From a checkpoint of a small CTC audio transcriber.
Model: 5.9M parameters, layers 12.
Training: soap at rate 0.003, 3100 steps, batches of 64.
Rows from block 7 of a small CTC audio transcriber, named by matrix and row number. Rows with one number belong to one neuron. Each number is 128 + 24 x the weight over its row's rms, rounded and kept within 0 to 255. All counts start at 0. After the name is the row's rms in percent of the matrix's.
After each neuron's rows are labels from the 100 clips, of 14976, where the neuron reaches its highest value: "loudest" is the band of the loudest frequency at the time of the peak. Only what is clearly more common there than usual is listed. The data: read English sentences (LibriTTS-R).
# fc1: first MLP up (model.blocks.7.ff1.fc1.weight, 512x128), inputs 0-63
# fc2: first MLP down (model.blocks.7.ff1.fc2.weight, 128x512, transposed), outputs 0-63

fc1.484 112 [114 156 136 112 127 137 144 108  99 120 142 145  56 139 133 148 119 147 139 141 158 101 118 158 117 130 136 125 126 163 145 138 116 134 106 100 142 104 131 129 127 145 153 129 127 151 127 148  98 118 125 161 149 140 169 139 116 133 146 163 123 143 140  88]
fc2.484 130 [122 130 138 130 118  94 151 100 131 131 169  83 110  90 131 117 108 130 122 127 137  76 107 120 126 179 135 119 103 121 142 116 168 136 181 161 133 115 121 157 116 106 147 114 105 116  97  95 102  82 149 154 104 132 107 167 154 117 137 156  89  77 139 105]
loudest: 2000 to 4000 Hz

fc1.253 102 [162 134 131 109 115 110 126 140 153 160 150 105  98 108 144 115 138 181 134 140  78 112  74 146 143 108 161 119 148 111  85 110 159 104 125 128 145 112 126 102 122 154 131 123 157  94 148 166 118 112 105 154 145 112 112 161 121 106 149 165 132  88 153  96]
fc2.253 095 [111 117 114 148  84 110 117 131 141 153 158 112 106 122 139 150  77 102 168 142 109 124 129 126 170 126 119 126 122 146 109 174 150 125  73 120 152 124  88 143 152 103 105 139 131 116 136 119 136 135 174 177 152  98 143 167 134 131 145 111 165 135 128 118]
loudest: 250 to 500 Hz

fc1.399 105 [166 137 132  93 135 146 134 150  82  57 146 116  96 145 129 100 102 124 117 110 108 102 136 112 132 118 152 138 138 168 175 129  84 172  98 143  87  93 139 100  92 170 148 124 118 123 211 125 155 130 140 164 112 132 159 129 110 157 103 134 132 124 127  92]
fc2.399 106 [128 140 143 141  89  81 142 114 117 145 170 143 149 117 135 126 139 111 155 168 157 181 122  92  91 121 113 128 163 124 115 112 132 139 141 115 175 177 125 141  94 165 105 138 118 162 119 103 152 112 121 121  98 140  99 117 119 130 133  75 164  82  91 133]
loudest: 2000 to 4000 Hz

fc1.62 095 [138 153 137 133 110 103 138 140 104 158 135  97 127 167 140 160 122 140 125 144 177 130 120 155 144 106 136 185  97  91 127 148 124 137 160 167 152 134 133 142  77 160 144 110 103 126 123 116  98 106 142  80 127 135 136 137 127 130 120 144 120 165  85 133]
fc2.62 108 [ 95 130 127 187 115 149 102 117 123 108 176 114  99 109 118 135 164 104 108 168 154 144 155 119 156 142  92 126 140  97 121  75 125 139 129 156 133 135  89 158 141 181 120 137 112 158 142 169 119 140 147 116 111  90  86 131  83 121 129 152 125 130 133 145]
loudest: 4000 to 8000 Hz

fc1.132 118 [ 78  76 142 143 127 117 100 125 131 122 143 129 104  99 152 137 129 104 129 126 106 148 137 121 161  88 135 103 121 172 132 155 113 161 122 150 180 123 153 125 117 102 125 150 115 162 134 121 131 110 111 139 193 112 152 136 104 125 126  98 127 135 127 111]
fc2.132 105 [155 128 184  93 142 102 136 129 118  96 150 123 159 144 109 127 122 134 129 114 117 149 106  94 133 139 120 136 148  91 107 131 107 103 103  77  88 131 134 148 136  98 114 181 126 159  96 170 129 144 133  82 101 194 114 126 153 135 137 117 145 132 119  97]
loudest: 2000 to 4000 Hz

fc1.466 092 [139 128 152 109 109 154 162 132 178 108 103 190  65 138 165  98 130 156 154 118 133 147 109 149 136 114 126 108 110  93 143  91 114 123 117 113 108 117 115 156 116 107 147 144 113 136 116 110 120  87 170  95 120 146 159 154 152 138 104 142 157 116 168  95]
fc2.466 108 [127 101 125 141 115 120 151 218 183 133 152  93 132 125 112 148 129 116 108 130 122 133 115 145 105 137 105 102 143 138 125 144 158 167 113  89 192 172 119 152 131 182 119  90 153 160 158 130 121 100 115 112 112 120 114 145 118 129 159 141 140 108 155 108]
loudest: 500 to 1000 Hz; 250 to 500 Hz

fc1.375 114 [169 112 147 143 167 103 158 131 113  97 128 104 134 111 161 136 148 160 132 109 120 115 128 195 120  89 133 124 147 157 112 125 128 138 155 118  99 115  86 161 154 144 132 115 135 134 133 147  90 122 134 143 137 106 124 114 118 130 135 147  99 157 133 133]
fc2.375 108 [104 139 166 140 127 130 106 145 130 158 126 135 137 115 133 125 143 140 113 114 159 145 133 108 116 130 105 118 153  82 140 126  88 134 140  54 101 151 141 119 172  92 144 109 150 109  72  80 120  95 137 132 162 154 119 143 143 116 125 127 123 114 131  81]
loudest: 250 to 500 Hz

fc1.110 108 [159 114 134 141 163 131 124 149 115 110 141  92 149 111 157 171 122 157 147 122 155  76 102 137 114 117 159 105  95 144 122 129 158 138 121 109 120 122 117 129 154 155 135 140 116 110 109 109 137 100  96  79 178 119 174 126 120 116 156 129 117 141 102 114]
fc2.110 115 [148 104 156 126 178  90  91 136 100 125 112 113 120 121 156 120 115 120 116 150 132 118 115 130 155 146 138 133 112 106 140 127 129 143 151 105  92 161 106 181 184 143 142 137 111  98 145 139 116  91 111 132 130  92 120  87  71 166 115 106  91 126 139 149]
loudest: 250 to 500 Hz

fc1.342 105 [147 128 137 126 164 107 172 132 118  89 166 111 128 152 141 166 127 101 138 163 164  98 111 146 145  93 146  92 117 105 128 139 113 176  84 154 108 130 127 144 100 137 123 139 137 155 145 112 146 142 148 145 174 163 127 126 126 109 137 145  84 136 104 108]
fc2.342 103 [162 115 126 118 109  81 134 113 130 153 128  81 129 122 105 138 117  90  76 119 124 158 119 118 116 109  93 128 186 134 150 160 141 155 146 124 154 129 177 107 189 150 128 163 130 117  74  94 129 129 124 114 128 134 141 125 144 117 134 122 113  83 168  84]
loudest: 2000 to 4000 Hz

fc1.267 104 [120 134 138 144 131 113 122 153 144 147 140 158 149 107 109 132 157 156 174 137 114 107 140 139 161 126 170 104 140 123 114 159 106 127 127  78 119 108 136  87 131 105  91 130  70 127 132 109  96 113 161 134  86 128 110  94 111 142 107 112 132 117 185 110]
fc2.267 105 [104 131 155 162 158  79 135 170 134 142  55 149 155 133  86 148 144 107 142 135 198 149 150 116 134 170 139 116  88 155 135  82  77 145 163  95 146 124 120 152 130 124  91  92 121 109 108 140 112 173 104 128 143 144  94  96 128 157 169 102 119 127 140 139]
loudest: 500 to 1000 Hz

fc1.367 105 [127 122 188 144 130 123 142 144 130  95 105 131 116 181 154 140 175 121  84 102 142 155  91 113 140 147 136 122 161 149 170 122 111 111 177 151 139 121 152  71  75 118  98 110 102 104 139 128 106 110 121 134 123 157 147 114 113 116 128  96 114 122 130 118]
fc2.367 109 [102 107 153 105 160 110  87 101 112 140 117 100 124 137 104 133 129 123 121 110 116 141 114 132 110 106 161  93 106 162  89  92 136 122 130 113 125 185 106 167 157 117 131 177 125 149 122 159  84 142 125  86 150 133 133 142 140  97 182 163 135 153 168 154]
loudest: 2000 to 4000 Hz

fc1.200 101 [150 139 161  98 160 156 121 109 136 157 118 124 157 164  89 121 169 135 133 132 135 131 151 187 132 119 109 114 100 158 159 121 127  91 120 138 123 175 130 128 113  93 133 122 119 166 134  75 127  98 116 178 160 110 120 149 155 149 135 125 133 123 164 120]
fc2.200 105 [121 156  98  80 126 122 111 177 126 119 135 140 149 141 172 127 129 144 129  82 163 115 116 133  91 145 148 170 146 143 128 150 116 137 153 125 142 103 143 114 149 104 136 144 117 119 129 118 135 142 117  59 130 115 114 159 133 144 117 109 116  91 115 102]
loudest: 2000 to 4000 Hz

fc1.261 093 [169 119 129 119 107 137 163 127 125 141 169 124 127 165  82 167 144  83 113  98 160 157 101 114 148 121 121 150 144 122 103 160 145 177 138 103 126 111 128 142 113 119 166 138 140 141 150 198 117 122 107 127 140 121 114 145 119 100  65 105 169 152 106 106]
fc2.261 085 [148 140 122 110 152 108  98 139  95 121 114 143 145 100 147 161 128 136 105 124  94 102 117 197 161  46 107 144 113 131 104 139 132 145 137 123 145 134 118 105  71 123 151  85 120 147 161 129 146 109 131 155  84 151 160 146 127 162 151 140 112 133 123  83]
loudest: 500 to 1000 Hz

fc1.411 093 [155 116 128 111 106 145 120 156 104  88 152 133 122 140 113 129 114 162  84 132 119  58 151 107 127  74 153  96  88  80 131 115 155 116 101 123 107 124 112  97 113 105  98 137 148 131 110 144 126  92 125 142 169  68 116 148 112 101 119 122 139 101 112 114]
fc2.411 098 [117  88 139 145 104 128 115 128 151 128 131  98 143 102 155 146 120  90  46 125 150  77 115  85 122 127 127 115 162 162 129 115 113 132 141 170 137 132 160 125 111 131  96 168 163  87 120 152 145 145 157 165 128 133 113  97 146 128  82 108  82  79  94 126]
loudest: 250 to 500 Hz

fc1.98 097 [123 114 180  70  94 125 101 114 149 128 116 112 110 118 123 144 151 171 130 143 165 146 119 139 130 112 142 169 124 137 158 175 104 141 161 101  96 110 118 131  98 140 169 143 105 164 115 120 130 123 101 168 137 107 108 101 122 139 125 162 129 115  99  82]
fc2.98 103 [ 85 111 140 137 142 141 127 141 155 107 176 123 129 137 101 160 142 137  73 112 128  95 139 109  81 124 144 168 129 100 138 123 137 128 190  98 150 111 116 109 150 122 114 108 142 153 119 103 142 124 153 130  82 132 136 137 126 114 142 134 117 115 113 112]
loudest: 500 to 1000 Hz; 250 to 500 Hz

fc1.265 095 [111 157 139 164 114 133 156 127 177 128 123 134 142 132 154  97 141 148 150 103 129 149 106 118 135 116  94 178 158 135 136 113 122 126 153 141 122 116 129 167 114 110 115 135 115 138 125 175 170 148 147 173 113 173  93 110  98 146 153 114 138 143  97 124]
fc2.265 091 [151 122 124 106  80 148 124  97  78 130 100 127  99 113 121 167 145 142 157 161 126  90 129  94 133 131 167 120 102  88 101 153 127 142 157  98 134  80 139 106 106 115 141 146 119 175 145 133 128 102 166 134 106 138 124 131 116 137 137 131 120 128 150  82]
loudest: 500 to 1000 Hz

fc1.372 095 [123 165 137  90 147 173 181 173 107 127 109  90 153 141 139 126 153 127 161 113 114 119 145 126 159 126  93 137  92 180 120 136 110 168 176 105 175 157 132 115 100 132 153 133 115 121 125 122 146 144 131  88 134 111 149 180 108 145 117  78 143 141 111 134]
fc2.372 099 [153 148 176  83 138 133 116 104 133  99 130 103 168 108 111 116 119 109 137 172 125 118 150  93 125 144 118 104  99 138 101 124 111 114 140  94  97 130  88 118  90 122  84 130 147 104 130 119 148  91 127 109 167  70 139 122 156 130 143 159 159 119 128 110]
loudest: 4000 to 8000 Hz

fc1.114 107 [123 130 134  94 108  96 126 143 151 121 121 123 135 141  98 149 146  79 151 107 129 121 126 173 112 142 126 107 135 131 160 163 110 115 130 135 114 155 120 120 115 104 153 141 102 164 142 145 118 142 160 119 152 130  99 137 128 133 115 113 136 133 168  86]
fc2.114 110 [128 151 137 140 109 119 118 106  78 109 104 106 135 137 103 145  91  97 186  88  92 115 124 126 112 114 113 136 126 133 139 129 141 166 155 133  85 150 135 131 113 163 140 128 118 134 113 129 167 156 131 154 163 151 121 175 165 107 121 134 110 105 118 129]
loudest: 2000 to 4000 Hz

fc1.69 108 [134 114 143 111 127 102 143 110 126 113 117 138 109 145 123 116 158 118 131 107  75 110 148 104 123 125 120  99 137 175 101 119 123 120 124 148  88  80 118 132 129 114 150 149 150 145 108 109 120 154 117 145 131 121 157 125 138  93 108 123 162 124 150 111]
fc2.69 110 [ 86 101 137  94 131 131 153 119  79 117 130 126 147  86 126 132 140 112 133 107  92 139 138  84 101 142 100 145 134 104 150 120 129 147 146 149 150  90 145 157 131 129 100 155 127  98 166 135 125 123 132 141 133 129 155 135 154 115 131 135 141 117 167 190]
loudest: 250 to 500 Hz

fc1.61 100 [109 111 126 116 139 105 170  92 134 132 151 128 124 173 164  64 132 144 132 127  97 141 157 156 144 162 137 115 132 167 126 131  95 105 117 156 153 124 157 126 132 130 117 135 149 131 150 145 142 115 144 177  94 162  84 139 112 149 120 111 154  87 135 109]
fc2.61 097 [129 131 135 136 109 162 175 133 148 148 144  85 117 103 142 128 159 121 132 176 114 168 117 108 149 122 123  78 144 155 142 110 110 100  89 101 127 128 166  97 177 117  98  96 143 127 104 142 106  97 171 154 136 174 129 144 139  98 124 147 105 108  90  87]
loudest: 250 to 500 Hz

fc1.280 109 [141 110 132  94 121  94 114 144 141 154 168 143 175 136 134 144 144 138 137 113  68 166 160 186 104 133 122 159 132 120 155  90 140 160 124 123 148 130  97 132 117 130 147 103 108 156 124 120 106 160 140 151 122 133  83 190 121 116 128  90 113  83 186 108]
fc2.280 105 [122 146 152 116 122 133 142 110 127 118 135 122 146 162 165 104  79 122 125 117 122 113  63 118 134 162 163 115 157 110  87 118 148 116 151 106 132 162 146 136 135 166 118 150  86  70 145 100 216 144 107 172 125 102 139 111 114 115 102 133 136 141 132 143]
loudest: 500 to 1000 Hz

fc1.231 108 [175 122 122 126  70 143 122 115 139  94 149 132 155 137 147 120 115 130 135 118 102 134 146  90 155 134 150 109 102 143 131 144 108 150 153 141 170 193  96 155 163 137 174 165 123 152 165 148 138 147 137 134  95 113 136 127 109 140 147 150 128 110 131 113]
fc2.231 100 [128 103 126 108  93 148 153 163 159 135 128 129 126 171 123  90  61 150 113 131 106 125 110 135 177 118 137 101 108 141 127 118 153  99 159  87 118 127 142 138 107 109 166 110 116  82  67 136 128 106 118 155 156 119  95 116 132 123 132 121 143 141 127 179]
loudest: 250 to 500 Hz

fc1.210 102 [144 132 143 152 126 132 142 136 158 149 128  88 144 122  62 175 140 105 121 130 105 159 130 120 157 171 108 132 157 158 123 120 139 113 119 157  94 121 104 154 140 176 114  95 125 145 107 118 129 106 128 131 148  91 121 117 121 127 121 131 153 162  90 112]
fc2.210 112 [116 124  90 123  88 120 110 125 104 104  96  86 127 114 130 126  99 118 117 100 124 171  91 136 114 160 134 150 104 105  89 133 127 145 140 138 145  89 119 197 132  93 118 114  89 111 156 132 107 138 125  87 122 132  90 141 144 133 117 123 142 141 155  99]
loudest: 4000 to 8000 Hz

fc1.197 092 [171 134  98 157 147 118 140 116 146 121 109 147 109 132 166 136 105 195 132 154 115 120 125 140 137 167 129  92 138 136 115 141 108 123 175 141  98 108 128 137 118  94 162 111 165 155 171 121 134 160 133 150 157 159  98 122 128 146 157 147 171 138 145 164]
fc2.197 091 [166 154 121 144 132 126 115 149 141  90 151  94 124 109 112 112 140 130 155 137 114 122  96 104 138  91 127 123 127 114 124 152 141 120 153 142 148 103 128 109  90 110 196 174 115 105 148 183 143 122 152 156 124 122 139 128 123 148  84 120 115 142 125 143]
loudest: 250 to 500 Hz

fc1.407 071 [173 172 129 140 127 131 141  94 131 108 103 143 117 166 104 148 149 155 127 159 121 131 121 134 172 149 123 171 115 124 155 135 113 101 129 122 156 126 169 123 135 155  78 153  94 162 152 121 155 157 105 152 120 117 106 120 144 117 171 115 110 156 151 130]
fc2.407 062 [107  95 125 139 136 119  84 168 102 129 102 110 114 120 140 153 120 145 144 113 143  93 118 110 137 144 109  93 135 131  86 168 146  93 157 147 100 155 126 135  70 101 156 142 126 113 103 127 104 128 118  74 102 154 124 104 133 125  88 118 117 118 119 111]
loudest: 500 to 1000 Hz

fc1.75 101 [165 106 119 137 141  79 149 157  96 158 129 156 159 141 140 142 119  96  91  90 154 120 119 104 108 165 119 135 140 132 138 129 147 142 144 106 107 145 151 108 112 164 140 158 153 175 157 113 118 103 126 160 145 121 155 151 130 163 121 108 143  92 143  91]
fc2.75 109 [127 111 119 112 120 129 173 106 135 119 122 162 162 173 165  91 102 114 138 118 159 110 137 148 137 105 112 144 132 145 173 118 147 152 124 107 153 120 160 121 128 123 134 141 132 124  99  90 125 156 119 133  65  77 191  88 125 136 117 163 159 113 136 146]
loudest: 2000 to 4000 Hz

fc1.413 110 [117 146 144 146 101 102 126 165 112 115 135 180 130 101 120  99 138 101 136 146 115 138 145 137 111  99 128  98 121 125 146 134 137 145 143 128 158 116 109 128  81 100 156 155 127 124  83 141 112  88 151 110 100 129 124 189 173  86 126 103 147 147 108 149]
fc2.413 091 [155 112 172 185 152  88 135 139 119 117  96 152 123 123 135 136 132 158 114 137 132 149 147 136 141 101 135 101 108 105 127  88  97 129 146 148 167 130  88 115 153 107 121 179 116 115 159 129 102 156 117 117  71 135 141 135 127 112 148 156 105 154 106 138]
loudest: 500 to 1000 Hz

fc1.388 112 [176 130 141 150 101 159 100 142 132 112 137 160  88 108 139 145 136 152  93 101 117 122 123 160 143 118 136 188 130 183 149 143  93 168 128 107 114 154 158 152 119 170 128 124 126 140 133 139 159 147 139 144 132 159 120  73 112 124  82 156 137 119 103 163]
fc2.388 111 [123 103 131 158 119 176 130 116 118 105 114 125 163 160 136 130 101 146 116 112 181 118 148 109 140 167 128 159 149 158 145 145 132 161  88 121  99 140 154 159 139 126  98 124 101 136 153 141 139 109 155 143 164 137 127 102 153 125 126 131 122  88  56 110]
loudest: 500 to 1000 Hz

fc1.351 104 [127 148 111 124 143 102 123  92 125 161 121 130 123 115 121  80 133 139 101 116 151 146 183 149  70 135 135 143 103 157 118 122 124 161  92  99 109 110 130 195 146 146 101 142 135 117  92 121 113 145 145 138  88 121 111 141 141 170 139 120 172 141 114 126]
fc2.351 102 [117 106 137 111 125 128 117 134 159 138 157 122  66 147 118 157  95 124 112 147 141 111 124 129 131 107 123  99  69 112 140 116 126 116 133 121 145 136 156 139 122 120  98  64 153 124 118 162 158 165 178 103 127 115 160 144 164 108 139 151 139 127 122 143]
loudest: 500 to 1000 Hz

fc1.112 107 [131  89 144 155 114 104 120 118 169 132  89 121 128 107 144 122 132 130 125 118  95 134 121 113 113  92 110 120 117 141 136 134 141 139 110 117 108 118 165  93  87 110 109 150  85 129  97  91  84 141 108 140 119 147 161 144 153 107 143 105 117 135 176  46]
fc2.112 112 [131 156 143 155 170 118 101 185 103  99  71  95 107 110 142 149 148 118 115 136 181 128 104 153 106 124 130  87 121 133  61  94  98 141 147 147 136 137 119 128 145 143 136 154 152 111 141  70  89 133 151 103 133 131 157  98 105 149 116 176 111 136 157 137]
loudest: 500 to 1000 Hz

fc1.32 095 [139 110  76 135 135 144 174 153 131 142 111 143 123 118  96 127 161 105 131 117 135 128 108 125 114 129 100 137  73 107 130 134  80 168 103  83 152 147 129 131 140  97 152 163 150 122 138 152  90  95  79 121 139 107 180 144  96 182 128 163 100 118 113 148]
fc2.32 100 [122 133 113 153 104  88 125 113 153 109 153 165  96 158 121  99 140 122 134  96 116 118 178 122 153 145 105 112 142 125 110 121 193 148 170 137 118 138 164 154 117 133 119 135  73 142 138 106 147 150 107 147 115 126  90 144 135 141 137 145 130 166 139 124]
loudest: 2000 to 4000 Hz

fc1.105 101 [129 113 149 111 139 127 110 147  90 104 130 124 153 112 142 160  94 113  73 124 128 144 109 145 143 152  95 146 131  96 131 143  91 149 118 159 140 148 161  99 175 155 140 162 111 139 130 146 119 147 106 172 176 146 139 161 124 109 123  83  96  84 168 128]
fc2.105 102 [139 141 148 100  83 117 102 115 136 114 133 131 150 108 112 162 122 157  99 141 161 119 124 131 134 120 130 148 182 146  98  80 142 159  94  69 141 140 125 111 113  73 109 137 105 104 106 153  65 147 111 150 131 148 150 104 150 134 158 163 127 118  90 144]
loudest: 500 to 1000 Hz

fc1.374 084 [146 122 112 108 166 109 124 140 135 118 112 125 137 100 138 144 112 137 128 130 126 124 142 172  70 138 137 131 123 154  84 134 143 133 155  96  97 112 156 105 150 137 130 139 108 119 124 143 131 119 162 107 127 145 114 156  72  96 135 106 120 154 133 153]
fc2.374 082 [123 137 134 142 107 106 110 150 124 137 135  99 162 127 171 104 129  87 147 146 118 156 111 127 134 114 146 149 158 124 177  66 126 137 117 102 123  93 120 111 100 141 152  65 113 125 134 134 115 120  82 139 149 105 131 139 169 128 137 112  99 116 141 144]
loudest: 250 to 500 Hz

fc1.504 092 [155 126 143 155 151 122 138 120 103 193 125 105 101 134  91  85 116 125 144 137 159 159 113 135 113 104 134 121 126 155 102 120 139 122 154 132 107 130 146 184 130 143 126 118 115 119  94 130 138 117 118 126 127 149 156 116 126 159 125  99 186 113 132 117]
fc2.504 103 [127 140 153 160 154 126 152 143 118 128 151 130 142 128 129 108 125 102 109 138  94 126  88 120 151 127 153 131  99 123 136 177 135 101 111 156 117 118 116 162 111 151 104 116 126 107 111  97 168 128 131 122 136 132 118 136 127 108 145 167  94 162 107 150]
loudest: 4000 to 8000 Hz

fc1.54 094 [133 130 127 132 104 125  73 129 150 130 169 118 118 144 149 125 124 152 111 148 112  93 152 168 160 101  68 146 137 110 128 114 164 124 145 134  89 180 149  96 165 151 124 105 125 113 126 127 166  99 118 158 135  89 122 124 141  85 149  84  81 128 136 115]
fc2.54 095 [110 122 117 129  96 120 132 104 122 129 107 163 122 152 100 107 123 147 106 152 190 102 117  75 159 145 132 120  99 111 110 126 105 133 150  77 154  91 137 104 111 149 138  99 132 135 150 145 112 130 109 160 140 126 101 140 122 138 116 110 149 150 119 140]
loudest: 250 to 500 Hz

fc1.464 119 [117 106 127 135 123 129 151 119 129 124 122 126 105 148 118 154 161 140 126 148 109 111 120 142 126 103 145 145 115 123 147 135 113 129 138 111 118  92 159 134 200 114 142 114 130 120  94 120 134 102 141 110 146 135 124 135  78 107 145 151 157 141 152 137]
fc2.464 116 [116 172  68 122 163 162 116 149 141 148 108 165 135 149 101 125 148 129 118 169 181 153 143 144  91 143 120 151 152 148 128 142  90  97 108 113 136 165 114 102 141 141 123 136 127 128 123 144 100 133 106 105 104 129 149 118 148 116 144 125  99 141 114 124]
loudest: 250 to 500 Hz

fc1.4 089 [126 107 126 165 152 155 150  67 100 140 127 156 101 102 117 152 157 113 117 125 126 144 127 106 158 138 134 126 108 148  93  96 110 127 144 104 107 148 157 144 119 137 163 124 128 105  97 158 103 139 114 129 115  68 107 145 132 177 106  73 139  92 122 162]
fc2.4 099 [129 108 151 177 130 158 155 158 116 141 161 105 117 167 125 146 135 135 127 145 131 130 107 100  85 102 134 114 135 174 137 142 130 153 121 173 101 115 123 128 140  76 156 125 118  93 114 135 136  84  91 138 148 161 102 100 104  96  77 139 102 141 134 132]
loudest: 250 to 500 Hz

fc1.316 108 [ 82 159 127 121 106 157 143 158 108 141 128 114 184 101 136 126 142 115 104 150 102 101 167 206 137 119  91 107 132 111 150 148 156 140 119 127 167 146  86 123 126 121 124  92  95  88 136  97 153 106 124  90 129 134  95 154 107 168  93 126 125 143 108 152]
fc2.316 105 [143 132 124 158 145 174 143 109 120 133 155  90  92 178 112 138  80 107 149 130 114 155 129 147 111 120 147 143  82 134 122 122 104 114 122 128 103 139 100 129 112  80 123 161 171 122 119  99 146  91 120  79 124 119 126 120 155 136 166  76 112 104 110 146]
loudest: 4000 to 8000 Hz

fc1.21 115 [121 149  95 144 134  71  90 152 142 170 132  98 143 173  88 135  95 112 140 140 144 149 138 134 148  81 103 126 148 131 169 151 103 129 104 135 135 152 104 114 146 132 154 115 144 108 146 121 117 146 159 117 149 113 144 110 125 130 143 177 134 148 123 123]
fc2.21 106 [110 133 144 118 129  80 136 132 125 160 161 126 154 143 159 105 145  88 120 115 166 136 108 113  93 155  75 143 154  71 126 135 104 150 123 125 151 123 135 100 105 150  95 120 114 126 111 133 188 155 117 149 148 154 151 136 107 101 124  95 133 157 119 105]
loudest: 250 to 500 Hz

fc1.383 099 [137 153 109 108 105 163 131 118 115 146 138 151 111 161  99 118 110  96 118 118 135 152 108  97 162 113 130  99 115 143 154 147 103 159 136 154 125 180 100  93 130 136 138 131 103  74 144 147  86 114 123 105 118 117 109 137 119 105 135 106 128 103 130 141]
fc2.383 105 [146 132 122 113  93 165 136 152 151 102 136 121 162 147 122 111 124 126 115 128  85 137 148 149 113 155 145 116 126 133 156 127 138  80 144 131 119 142 147 127 156 157 127 166 115 115 132 147 135 165  82 112 101 136 113 157  70 101 136  82 123 109 124  92]
loudest: 250 to 500 Hz

fc1.192 098 [103 115 130 136 147 131 173 119 156 149  80 124 189 145 140  98 117 124 116 134 161  76 105 102 128 149 119  92 150  99 121 103 127 127 122 150 129 122 150 133 167 136 132 121 124 101 138 136 113 122  88 172 163 176 133 159  88 132 119 107 152 144  94 145]
fc2.192 097 [181 141 117 158 133 135 159  84 127 120 154 115 112  88 118 147 138 183 184 152 129 138 144 145 124 143 132 131 106 111 131 140 126 110 110 144 140  73 166  64 116 116 128 101 127 145 118 123  98 119 113 138 104 111 165 115 113 147 136 127 102 146 119 117]
loudest: 250 to 500 Hz

fc1.345 100 [106 164 103 100 143 103 150 112 120 138 196 106 155 108  73 110 175 142 139 113 124 145 152 131 179 126 171 147 109 132 126 159 155 115 168 139 139 106 142 137 129  88 134 115  90 154 149 139 126 125 146 142 143 109 114 157 140 160 115 107 161 122 138 110]
fc2.345 100 [163 137 144 157 151 124 155 122 108 136 141 171  91  99 116 154 122 178 146 126 112 109 130 139 137 126 160  88  83  66  97 114 171 111 140 110 140 161 120 120 132 114 170 151 112  92 140 181  97 105 139 114 124 117 115 153 148  98 123 126 148 101 143  93]
loudest: 500 to 1000 Hz

fc1.352 101 [ 99  76 149 134 116 117 147 131 150 158 104 131 119 135 131 136  86 107 125 121 160 141  97 166 155 161 131 121 156 136 129 121 109 149 144  92 133 162  64 144  84 163 117  89  89 144 111 100  79 171 120 125 111 152 153 103 140 147 123 129 141 164 114 139]
fc2.352 106 [119 132 152  80 131  98 130 140 137 125 154 106 136 151 163 123 141 102 126  71 107 109 134 117 131 125 126 176 164  78 191 139 108 137 126 144 113 123 134 133 128 136  79 140 112 103 124 126 119  93 138 115 106 124 157 160 122 101 147  85 140 129 139 108]
loudest: 500 to 1000 Hz

fc1.97 108 [138 125 148  72 127 113 109 133 113 136 142 172 118 110 151 126 141 136 126 110 122 136 148 129  86 150 125 112 148 143 147 148  92 138 182 119 155 123 169 142 125 147 113 145 106 139  95 152  93 118 137 134 120 105 132 136 109 164 165 171 143 156 124  99]
fc2.97 108 [114  85 123 130 145 130 152  94 123 145 171 155 145 151 108 151  69 113 110 158 137 142 113 107 144 151 118 121 134 135 170 139 138 153  95 122 128 129 122 147 148 168 149 137 131 125 105 114 107 121 116 140 121 117 125 149 116 141 121 167 129 139 134 161]
loudest: 2000 to 4000 Hz

fc1.120 093 [167 145 134 108 160 106 125 165 102 133 137 123 154 171 143 156 115 132 143 135 105 114 100 123 132 168 129  82 127  83  91 136 104  91 170  89  97 157 187 113  91 133 128 153 156 129 112  83 123 129  94 150 145 129 132 127  92 161 149 114 137 122 132  96]
fc2.120 103 [158 128 115 159 103  95 115 134 155  95 109 115 171 127 102 140 125 145 109 118 129 136 133 116 112  88 104 109 130 139 113 167  95 163 150 124 151 141 136  99 113 116 144 145 112 140 156 125 114 161 158 138 102 169 115 128 133 135 130 129 137 101  78 116]
loudest: 2000 to 4000 Hz

fc1.225 113 [135 114 111 120 131 122 129  98  94 121 137 108 170 125 115 140 141 144 165 170 127 135 103 138 132 161 131 124 122 175 119 119 110 103 130 146 126 103 127 125 133  84 154 136  75 133 122 147 132 165 122  86 176  67 141 118 136 114 110 133 158 110 153 126]
fc2.225 114 [109 125 108 116  76 103 155 142 103 153 104 135 127 113 129  93 117 105 137 143 127 143 153 112 108 150 122 105  89 151 144 139 135 131 114 123  86  95 121 126 149  63 160 126 140 118 143  92 168 125 109 123 141 114 122 166  83  85 136 128 118 112 177 116]
loudest: 250 to 500 Hz